Rows from block 4 of a small image classifier, named by matrix and row number. Rows with one number belong to one neuron. Each number is 500 + 25 x the weight over its row's rms, rounded and kept within 0 to 999. All counts start at 0. Numbers have three digits each.
Before each neuron's rows are labels from the 100 images, of 14976, where the neuron reaches its highest value: "patch colour" is the nearest of a few named colours to the mean colour under the peak. Only what is clearly more common there than usual is listed. The data: stained colorectal tissue patches (NCT-CRC-HE-100K). In brackets: how many of the 100.
# fc1: MLP up (model.blocks.4.mlp.fc1.weight, 512x128), inputs 0-63
# fc2: MLP down (model.blocks.4.mlp.fc2.weight, 128x512, transposed), outputs 0-63

patch colour: white (84)
fc1.469:426527499437500511459494479495498488497465535523485502527476470484496500541539562483499521492476497517515492506452503527459488512500519526576515555489491487467506535497524472501491475472522516
fc2.469:562512476506537525471546503468462524512474468509525469487486461476498539530543481533469478439481512470510493509484530524502520489454504468457482465473508532487507502495513481524510490485496503

patch colour: white (94)
fc1.389:488496477502474489506538493496516485519504552482476467493431522509555497510511492510508483520508524547501511473509520522495519495472482558534488504467517531469480485484499557490495504505484521
fc2.389:459513513505527528511537488473459494533496463490453476476472465527528499504508511492478499519459459541522524498489507517504540468536514552479497506504535488480554521514525477510441457473463499

patch colour: purple (30)
fc1.150:525550510494497509529477493492423522513515512490488509487475482512540498475482473439469498518503540529483531510497469533512518492531511538480486501497544529520507473513504504481536503481538511
fc2.150:500512486527463531489466479512535480503523530516500475521489473493518476502495501482490494510504494500513532522526464457465470497508483525466460481451504497521505522486553543507525507475528513

patch colour: brown (32)
fc1.318:470484490484505500515492525503486494494502570516479485515502528506487495489462498491505501520540463472492511459498476508508520477489498523513544508516539501505499585523513442502525495494497520
fc2.318:514473478462466526484492520506532537509509499499510489500541519500479492510531539519490462496503504475508502534528486532510496453486482509485503461480439532496478483481482528534486538530513496

patch colour: brown (52); purple (27)
fc1.202:491529517513532487476501521499492492501500515464491507512489498493500504477528538485484539491584433519511528502530493514500512471497501450466479479479463475484484537516511553501476485497503503
fc2.202:498520523488522483494507528487526506489552524519495503479517565502494432496474472521500495478545551496497480501512495510467447524510481475480485522464510458490507526515516467485471529511537495

patch colour: brown (32)
fc1.372:471464509462465513484515519488481535526514511499523506474493509505506456511528518517509517563495504512482556514474498521549479534464484486462497493490460490495539514517502521483523542479536518
fc2.372:463516527481514500549476511552496517499512510455524499555519517458497489490475473497490502496509499483483524501534502499513520521511511460493490470516525520479509554480502443501498579548480516

patch colour: brown (53)
fc1.368:491496505562466556484482533513475491527500512522506488498471435506502486498488514528520537562518498505477475504493519512488479485493499501530482506519512496485475499482501484522458517502500521
fc2.368:492504492494489509455514533502484504518481544514494553470488484474523502452470478484467495495492504489500487505471498531478517529510500502527499499533497518493476507520517488543468524529548515

patch colour: brown (93)
fc1.418:517528502543483503491459460521504507515508501498512505501488459527473497496490521501525498503553506486532518529478463491490496430493502460494479463475483552498488496491514515457543517484513541
fc2.418:583526531520498517488529485562476489535480464510515530518522465481501479473451465518457498502462513488523486519476547507480494489488516489497532516479513480493444525531497479547513468490478553

patch colour: grey (44)
fc1.66:477441454529452482503507513466533535516476488514494501485474498493490490485490520478501564493512504518490505493488531492462482507503518479517475486532476461521514508471501489503514515525493474
fc2.66:482477479467544493512479510516489529480543480519506485482513467538479496508527506474508505525471524468479509520501523491480456533452457529503513498491500536476514499488538467483546535478472535

patch colour: pink (96)
fc1.364:550535495537521533491500533481503525504486503532423483527522513571470472499523470479547483485474505478510507425494486533552514511517489483532512530493476488492505481471489496492515497473508514
fc2.364:530521549468476497472480556498484502493473493499482509505504495446486544457535499475449479514528482514502458480459482486477461478526459454503503488540504507491518459529503521505524485486497501

patch colour: pink (84)
fc1.305:522548554488522528502505534520497503520490484528531465529518496471453505481492532483443542486511511481519529479493497484466492458514516521521489496473540506489471497502495533509468493491529456
fc2.305:491497484491527496512515501470509531463480501538503521513458535535505483480445525463462497497462490507484523515551494490505518502520533540483481485484511525475494515522481513462496518471470528

patch colour: grey (72)
fc1.17:499498487509475512520470533535490458510487499525479487483482473502539490500495491478468469538508490530490485481514501469486521482485504560489569495482504522501477456496557456494511497486515479
fc2.17:483474507501493497527501486511505492513524540536545476514470463515511505484520515515490467473533545482453558489506472535485469477527488479491562523499465518513503515486500528452526446539482501

patch colour: brown (32)
fc1.220:509531503457537481478479472493492465510509487505531448541472530504498477523489515536557491519495463484494527532501488510458451495480462528451523470475461501516525475476487473493471504500498502
fc2.220:478465523490515475499469523551461486519507496472522512469539455461513512488501481495485517549510533523506486538482490530507514510514512518492470470496534463465508510476487483490536527543466516

patch colour: white (51); brown (43)
fc1.171:518523494524502506488487526492528513532504537527533478494454472546504459439476509491453519485514499505480490530501498483499520465480494516515515527521542509514448532527502508498506511491455509
fc2.171:522496470508523457519527524469497509513486521534524516477492446512519504507494500522464496472473466512467480543453497509488508499494532488515511474510509520485492533500513548521508527499531484

patch colour: brown (45)
fc1.240:512561547483463463479501473482506521492514534533496550475480472491492493500507497495471520485483539517480521504525515502530510493487523465545500461515461516507482480493519477523512486477505503
fc2.240:510491530507537546514512528577473490507452487534550522455488519523471528496460501475498483484464505530500503485513490502490492536530514498511448531521496503494489491508516460575466506498509491

patch colour: brown (30)
fc1.177:519512522496474516507519525510465508491488559485495493478432480479512524470515527484500496444488502482541486460481473544469520552542526506485521514472551478484521517472481517510484498463491491
fc2.177:508494522530536488505526529491495475470521493491504477536476514505488478502535517498501468546504476513484507469474498521475508472507457506528512508497520517491535492479484463493530545491515490

patch colour: pink (97)
fc1.429:553485502488472514489505522479513506541490507538486512480475509515489495507515478476523495557521501449493483405487492485456517507480506506527509537533515498469509490471485522552536532484509483
fc2.429:465516488486467510534465516517516489484477540485505535499505484480474560506467475509484502449492521489499516542524514489462503520492455516478471534487500500483496456501531554498519498513480515

patch colour: white (67)
fc1.85:512465486456490543533485500491498533467506532498526457522510511471498503467499449498563521479512489495523506535514514507501469493480509537535523493481491496508471494536482485512477569515532483
fc2.85:517466490485487549513540493491542498505486471469504523478479460533502528488510482530477519510458515498482510455445491480503518489478460512507526526498520500485496515476488516517523510485478495

patch colour: white (89)
fc1.161:478457493485477462517458520522511475458488525521509451503541479496517557494509498521525460458515504537487500495493527525504497520496508497508495502468514534472495533493538471518487544481495462
fc2.161:534509494487494502458496456520516495482495498537543515525510523494527503493486509465548515509507499480519507499524542517502465454510510466526523537510501467457528492512508468487517534503495479

patch colour: white (99)
fc1.228:488521499477497511456499509492491513503431526510490539479466499514527491520497554472473523496490514508510495531498486494491450501515544496542516548518523473460477544525507473478462467476515483
fc2.228:484522480521552523500527512471494474465497516490498449522485469499495542500509504506504526506460483480499450489493504522465493485488533523486482465488493502503516498532503516485507517491485487

patch colour: brown (71)
fc1.402:507515509490515473501454486523478511494488525478528499456469433510484498511454530514500458507484504512519491514524464471479551505488497528521463527521483495493527480508468467488515509527474491
fc2.402:511518513479493499513477478490505473504454469515478498504487521454506533469482488494494487514506505458540546453492485538503504488520536516510490544487570535484498492489492504489566508533474516

patch colour: pink (87)
fc1.466:527541525484498553455493504530517520533493501522479532459532511464464547527505488489492488492491480522497497471495480479507500474510519489464496512478479519506534531485520478457512505475532432
fc2.466:513483528509526512487474523551502479511517507525536516489488498485514474512472484488510490541537453497481452523507513502461496481530530483492478522487486492513455494526554545472491513508457477

patch colour: grey (66)
fc1.477:472514508498506508516458551534474500505518480521491469486536493517496452522510473478484473454533492478497487482497501495514489514477506473497489512501463543518473554538540513502516513501484502
fc2.477:487504490510507504519501491474479492472487519506524491455491497521492513455463536497488489473495494499465531504513458478480472533493503478499505520510556498541469519530511532503528516505500541

patch colour: pink (77)
fc1.320:496543490521497490482426509495547532522475508529458523543464440518521503500509485512500508517502529533508541473544479491485495483513502532487506488470544510492518480545532469480481513509479475
fc2.320:534497487493536508507509502534510498489501474508540522541465522474511549490523495520490470479521479503475558527506465535481494480481466478494490486501468502499519489501472513480515466494507521

patch colour: brown (35)
fc1.140:469534445497522511484515514532496490488510508512470559501521519563446498490499514528488460516479491500524510543520473517520518507468516486490495527493468481505479510511493519532503489446510483
fc2.140:497492528518511531513488464515468473489488484507502489491569489483471483538467527528482532490492521503487487486510523507517479473503444527486469463532546517523503448496475508535488508537497544

patch colour: brown (45)
fc1.89:524492475511458510501481485496471472501507514483511475533511512457520550563460483469526485474504527463521487546500479531492497501466489517483524540535440510518506494447495570501529521516498491
fc2.89:497502526496561467489493481501508526510480466500535509511509472491516506473496483464488526485516535476487539508452513509552487486506509514465487542462535490544488500514480484489510545441534514

patch colour: purple (28)
fc1.12:471503512497472483489474477495530480485474527489502481475443512463522511490505548520477528459521493455497495457484523474506494530486530474478514512448514448538517511539487511521491494468491466
fc2.12:514522507485471488503480536505503536436487487446518527546474559487472473526509523494515530514506482468515509509501489474475514470500532473497473490486486488535499541554517444513514482494513471

patch colour: white (66)
fc1.65:538460470482497485527525498500523501487484552507519480509442527509497503452492503521487472524474477558492508478481506485468501519493515535521540455475507511474445505498495520494470522483531488
fc2.65:497469511525488528488514465497539444562497491484509512512509529506479523520504503494487437483474524539480466515491500511473488529457502530497506509495525481513525480532508508506478483525494456

patch colour: white (96)
fc1.216:439530485463503474478531486531491491483462516516494495487469521499488463524578534472493506536508504481486499523464518529491471477515507488574527535471489512470493529526505511525527517498492522
fc2.216:525535526529549524486521477506502473513526549450484520513496520497478505465570541513494517493444548482520464470497486482513528534476503477494501490484486465528493469497510500498487463491488506

patch colour: white (68)
fc1.209:519491492482501486509489532516532537533527495441505501464496494501519515510500489506490488445525536507482525522488499511435514446504533532521456528522525510551494502525502473502529494517465507
fc2.209:484475494490543452465529490465476501495523485487505485520490481499522504552499496530505527482503459514515447481472470513512510532482487490473501490502519507531477509475528487499488520466512472

patch colour: purple (44)
fc1.136:526527559533528542446514475482438517528509536502469503483474465479512488524499477520489464495533560516493506488446475499530490488510496489476479491532528497525497489480522494497511517491501457
fc2.136:458503471509533479474509463527551512516524522527479488495496482478519500506517497505465471499500511536524528522508509483528479495512544486455526507477497503494506507490505583473475529455520526

patch colour: grey (44)
fc1.208:483483482474514534523530494421518531503508523477512496486518491525461493527535504509498505530522482525495512471515477488500476428499500489500468512517583554525491504501492482520491501507493479
fc2.208:514500525518499482483465480479461506466517484494525497483502495498495529498489549509491520517495562536471530490467480473469474468492487546535484512534451536507501437507480491423530454504533491

patch colour: brown (32)
fc1.436:492512501496549526488469516477547492510497479488499511531499491484490505510501494481534482525474514474493521507497473492498514484487476489525558422436506476534577469490513510532502488483486546
fc2.436:487474516506518474520515471527480503522497459537448488525507554426481519510523486515531528506502472538518507515486501492504534509502485493496470468483497507473500548503536464492486498482497485

patch colour: white (93)
fc1.331:523474513513463517488512532515530481517507497491489495509499533494510468491503509486500477450545491467556469534498474513491506454498495516475527510541513465448466519520533499515523464532506501
fc2.331:513435452456511518460464503466497535549519496529513502453491507496507532530498484521503448542480539471477497533494474489490503431494462508500491510445464551515491482501516485507527478475507469

patch colour: white (87)
fc1.84:508529456486495495546511494474506515497495527498516466500524488489519478496516517502450440539515508530518505500533488522511546503474474469514502489511511502483491504503550514500470524506513452
fc2.84:465513487487543538509466525531488534499527485537522490482475443510507522481497489533515450508540519506480512512483473527487483510506469481487519481462494514527549456470513466480524486540516535

patch colour: pink (89)
fc1.500:492520535509498521482531474494497501525531519519480534562524483511481504501479516513497523483505452510516526516503491476460504514473491495512466494504522527522486532472460521499486533549467480
fc2.500:522516482551484521492550470510480554497499490453475531480477539501506484537545523468483491523443456484501489540482512493486521475524518475517463522476508487498495499531463474519434520490496504

patch colour: brown (42)
fc1.30:488484500519492463485440497481557502495514511506524510499535547512510489521503454503520505523500476476516503494494502482490493508495505482477516488490463552542496507505460509530502474503510508
fc2.30:460507542503472508469478507497477504504558492477501498523529492515528462545456480528522483487484508545563540468502519490510464509529504487512495499514514512500498516501466479531472505490536454

patch colour: grey (48)
fc1.411:507513527508548455492517515532437495543492482453527515500483483506520459523522510521538541523565524481513509500517521497502524533505500483472478530481481467475506509453535514494460510514493496
fc2.411:558476463484479514460514470526497491516498542512452472508481480500468505440519493511545478470464472537507478526519478495500464530474465495445485461521468496561487505522502525521490511509509515

patch colour: brown (67)
fc1.99:472503500490463487500448449502538526498502477522502436485439508511501483486494524495476502480484504463517534515494487483490484463500513523471508502498464549507529528555475506495530509496485507
fc2.99:480506532481467511508510502489555503525484534511463516445481465480507512477499518490474489505505459456509511478498489535536557495455498516528502488521534522525469480469490509504475487499489507

patch colour: brown (33)
fc1.122:500536520513446501489496534519512459485523494486497523518495505496526505504522476503511496503505487500479516467496480494494523467460475484521542480530485511485528531505473513481507481435487482
fc2.122:501518523498494524496470533506503493462507497451500485540496515497488523490506544481511482508496462478536491522466491486515504511492440498486517488493513469491523451489489497493477460481489441

patch colour: white (95)
fc1.354:512485503480510500518499524510516483526509524483527487492517474492541508522505517506485488542476534512503481530499488459524529495487509551508483496521493452446473483496508436473462499494486460
fc2.354:481507526493528559508521547519481532472469467523487513512467450506524467502442470494470517502469488512511463504451510469495511498483448490506494484503521536518510489504499487525512479453511489

patch colour: white (68)
fc1.169:482497526478519519574513547505498490467501507502490483502498475497513507480494526487516508494510456487484517512498496452483480468518497524467451483513504476480490468485515499486485508483485521
fc2.169:482478484485527512533538501481544493510493485501459492447515513455496525492496503475517508505481534535511491523518505504488469503486510537482509513521487505498511512500511503503486531512463516

patch colour: pink (65)
fc1.214:491512498526477489490492484478546492498482498519501535501516499520481530481496510518507474503475470511486525491511494502451487507514472511491564498510502518516503486492551509476497542535509505
fc2.214:495525474518482512532510492464498477491553495487554521506551515534508507527471484493490451502503489526460494492465492516479536489490472515527492501484501492525446521491499461462511484525487517

patch colour: white (63)
fc1.195:503514522510503505503476498489481518489511526519532488477466466499486505473476491493458459478475523539533509464471517477506480544501542525507542489536494548459477539526513538505528559467499493
fc2.195:512442519499503485510466515494503494545492482526478450478533504522495483500427499512458498454528482485507541506511535483513498499480476470534488499520514495481513483528495525527558496505522490

patch colour: white (69)
fc1.290:492454483514457547490525490519542452499508516480535489528480497553552515495515497460490470486514500476496504548522527565497508490507424487497460515515557536500486489487469514550484493482461455
fc2.290:517538491487484497482546506463496544468473477515482501478495555565510519513453524483498518499505497544504528519522455477446507509508503478505463508426510500485470527508522445511483471555499506

patch colour: white (100)
fc1.134:497534516512499478473461497501532500506472496475501504436485491514497510513481534475531521536489511510489485507510456493553483473509592457542490571509482486484509523535488478485512494497527501
fc2.134:504506509536486494521504492538484521477494528488488469517503534530485505534499476497503517475497492477481497492475477521483441542484554501482417513521486507516468466488450498489491540520544482

patch colour: brown (79)
fc1.72:537539511500491540490500535504480502460518540515539505523525449490445514502491531492444552520495467490477513533513487514514514453506485499498454505518491455475490518517467524491526510506476525
fc2.72:537502513511489463487505470484502458490482480493556473495550538497512485517524516526467520490479538496482483497470548527505497455510470503495500509513540480454488504516512494505488469542496520

patch colour: white (63)
fc1.102:486535476541473487503497476506510519498485495465512507514501481475553467513520516497476528493495538488487472488489514509479498471477480526486546530480493496480510553482475513490528538531542506
fc2.102:509489499559516489501500509512494525532450484514517464496501464512494548465497495523528519481531527511483475473498537485492505494497489493534492541474483527503470447518524507498551502517524533

patch colour: brown (74)
fc1.167:521544500514484518496521523524477486493473502500549501482497454496449504500494523478495484542532506487483525514507532497488535470497494499506469503511505484478499509497455525474491499519499542
fc2.167:504489481472503490486489477487525459505500531461518476512466546481474544482504491525473528498503494546473509537500526505471499490492477448503483478466478466495517504530517504519515520495506510

patch colour: brown (48)
fc1.298:484548496500493490493533481515495548540562507522510494523435458475508469466503502512526446482527499483472534526491538465479486498477493539555496509507510508494518488544469503503516477464496492
fc2.298:531507467481479490516489506508497512504487489494509497485485482510525496430506471526502467487487498475469498556452478512491491548446538551526461541527509521502498502459507499514535485468560496

patch colour: brown (58)
fc1.350:530538493494443479481502517494495486539462488487560503482492467496497489501497509502504481524518484505515495517509538485488508448471473492544470510517471542500501489502480489482492485448542543
fc2.350:473499485456478520474514521522504480523481511505489471487490524481486514511513510485495520477510495494503511520481539522481507484479491453494473457544508525517499525565516505515520478510475501

patch colour: white (69)
fc1.165:545447490537463497468501450480513554518516503539506442489499459503544492525495518528491513539509526466506456497491539443502521516493498513491518509482496482509546503540504472519511522500507472
fc2.165:492567495518537510489492493494473524484525496507461538463476452510494521473513495474492536517514474492490487499446514500508509491465546494549478478466464516522499535484467523533549491511490516

patch colour: brown (39)
fc1.233:532517490491514529513518526497438474515497522521485481486466487470500487492507523483519475498523507457524501532503468508470505511526492487505487504485471540493485483489480463522510489476499490
fc2.233:504530496478496511518462496506525491504502532491490482444485514509497499508540474485505518512515506535468471542497519497532509488506525499492492455466475496536452501459553528503469505485535456

patch colour: purple (39)
fc1.68:477530476449487494456514525501499507532506514483514514506462531523507455503514500489469476512547489449482534512455480516477494569483505485503515493496487524513521512518483526450456449519535477
fc2.68:503546512498478515518492507486500481521509462495479498532544482475533486487534442491526482481575508524508520517508491499494496488508534470466500491517521512449482524487468492501474524516487502

patch colour: pink (73)
fc1.237:453551482503498490479513481481511489505505513497529495527512481535536508532497530506482479535479533501535523437502506542500499495469498511482552494472465532522498495479441473529485493508510506
fc2.237:474493484504480492490524518500513457456508470484469494488492527520536433497514520517462491539530505503509544487511478512508452528507481478491499472522497507519530472530501482499477516443529470

patch colour: pink (80)
fc1.131:514476514532476504501507535478466490482496532517509504519546453500479455539516499509480524444490509452464504540515548535509540515527492475518494484480480522464521519466495502462517494470506485
fc2.131:519496515528525516447514521541502531494518463514534476492513510478481523481475496530455507525540520538498476535481509530497465502533475497461485526464515518517523444494507457510494508483502488

patch colour: pink (71)
fc1.232:475554491493501522486489504491514481490514519505537521496498497533515515517516491521503453487493557495499482551499511553527499504481529503507544492498468524520489495468451495517450483501499489
fc2.232:494470526478497488503459539494501467477506520495538471499487488518525493485489539546552488480507511516493478553507543531500487458516497499516449507497492494503507519472501491491504425468480521

patch colour: white (84)
fc1.485:552510501488532494545519507485519506491556519509535531525473491505501460481505505509540511505483498514515489494506508488507491514484432425443494502518493559485521520459498474492503490491483504
fc2.485:512527481511542516492481525498485493532499490495530488537534519549497510502555490515500489478467508513492501459495497493526504535456493491459486468513493465525485500480501494487523454494512533

patch colour: white (57)
fc1.345:530462494502528466489512498528524497479541507470489513510520533487508509522503548505468470480535508547497500480480492523504523483517519517517511493531478491502457493511488530492470522502509533
fc2.345:497471479456553513476489519456507513468501457501530502492449502482480512468465483481513490518492535487492493496482511480507509503523469510508476494556503491517508501512545517544505519479459491

patch colour: brown (36)
fc1.322:498503495467494542508494498513507471501457487511509506518501491481451517462529462512486500498494455503520515520482482530507503504465547528457453459510503556498519523477464532542532503531474513
fc2.322:482528509510477489462445547511528478510495508507513492481526537486445500527492520485510522534500482479500506527523527533495514514522509523444452556461482509526431512536475487500489520523485495

patch colour: white (89)
fc1.142:467492435506512485540497497502501483504552538554488514477513520488546468543538523501501497515531520483499532481461527499483506498467477512466500513504520528489503490452450547523495504477438498
fc2.142:524521482511543478514521542494520497484458515550508509496542542470482502475495518481516521479515542524545477491473507473507518497471504496478481495477508502503508504562512525502480507497480516

patch colour: white (88)
fc1.313:560502482494491510514487492496525507511565533524516485558490466502500477525431501505508492485490524515518491513607493531514537528469463486416503457499473499470499538488525479521490509506503481
fc2.313:487499505529530490514489503478475504473510528503460466537504544524438495502531465500509492445514521457518465459511492504547547501482512451441560520479538496521497511485487481494532518505492492

patch colour: pink (87)
fc1.243:502498503499481522519495462493520509501508528479496523490536480523468496483511509499511483490489524444540471515496514525508515504507497513484475504497563491488460554493586550496496512465502479
fc2.243:489500531450501518459518524494487523527486490461486484539482518501514459449500512560496512514523545542500497528506506534495517490501454540457487505476479461467492506517532460467513492505499534

patch colour: brown (42)
fc1.124:517510485485500490528492512481489502499499516473519503539451533498469490551451470503525485527514521523528451501469552493501530477498499540489496485516483531546505465459486517507537515514467525
fc2.124:512492532481500483475477543518501471461486503437478496512479506487542526506511512475539461468499492485467485519500512483517529496528483511539548530517499516495537490498532481519495476519534510

patch colour: pink (92)
fc1.397:456550530461498507525486520527489466566507470555491505510491511507483538462521497492491498476531493505488510454464492479502491487526509530468521520476555509502535526461511548466462476512505521
fc2.397:504461510486521529478531495548518504487499520530495458522466529509447526500487508468490509510529465502449498558518480488503514508528527424484469527504487510543501472531496508521483511524500462

patch colour: white (79)
fc1.44:497508496489490487473536480510515442505539505500494484518530528489532546531491475480560537527493501497498475474489484491499505457453517515457497463504487541498461497519468521502448474475486504
fc2.44:466490487475506464525503514504538474478503467482512508514487522522567503499453482483461515544524526503524488536515519551519461479515486531493523508460484480522504498490484499527511472453477491

patch colour: white (57)
fc1.425:469481520494499472536501533512467546523484544527501506519484514514523540506504508497492499542518501450542467432502520535488506495505494498536485477485529503493538483513490452498508479497475502
fc2.425:532507484471515536522503478478489509506467504505518511502500504525551517490462484505512538516551486525503493454500522512532519464505513496485476503503527512477525473519466440505458482526490494

patch colour: white (68)
fc1.164:518486496493519484569485484465498521522479517493515518461500508502492487437490492534517502504489515494486608534488495521500470529510489471467509543500498506457504488526486523498472524480519516
fc2.164:499496533535508489519447476505512505482499471522521492496517521508512503506513532465488494494482483501510504537491472532486496516488487504523514413514524482527518466484502475464516499505508505

patch colour: brown (29)
fc1.133:498511527463503541505491476481483502516491497477495505476451515520494481536520522481434535525554490520492491492489521479507510525475481505480528472504526536520527510459487470524499515437537516
fc2.133:523478556511506501500486547514443511519519529505490463495474440491500491461476498531481494525534469507529489494497558475530512486461492438511538487500493505524512478539518495482474489511514521

patch colour: brown (33)
fc1.130:518495535476501518488482482453483489547501498487487488448508505488507496460499509427481531502484495493470495478535496473534510526490510432503469519509483513508494483542518551543438468535500513
fc2.130:508526490505480457494446499492524492483491520487510482524484517535489495534464499481505537470554522511513498476514468507468490486526559517516474467503467548523476522452510454441510520523516513

patch colour: pink (72)
fc1.121:510457464524515546475539525506481523534471526512513504495495436507535475434517523504478538528534499504484495526518470486508488508473514461487564501469509492491497528472512470553519474497499450
fc2.121:431507466485496498525495509503489503519512506509535468485483460499516512478518460469504533472499530540495492494490478473565463468440557526495487502479504498531497556488486527490519549549476487

patch colour: white (58)
fc1.266:551459503559496489476460487539518505535493512482505459522524496505513436509480491519526534495540436524523550512469478496519500505510514548529516478464483496468500542499477498449469521489515520
fc2.266:456510509491504548515446504488492528495507481473520534513489474490489500498532500530434507476487495478506461494477524499491490474486517485497501496487459525479461520484446490542494495460510440

patch colour: white (73)
fc1.430:447525469480520470486518523457500501489512546514499486496529451501525507498471540488524508565534566499488500473488505525467462524455497508487504513525484488471466481516533491512456466485505496
fc2.430:462493486507502522492518545515491486470505476512546517508473481487509518477515497479482504515519500486506504462489477546482496523562518471502495520507522501486522523505527455543520466487527525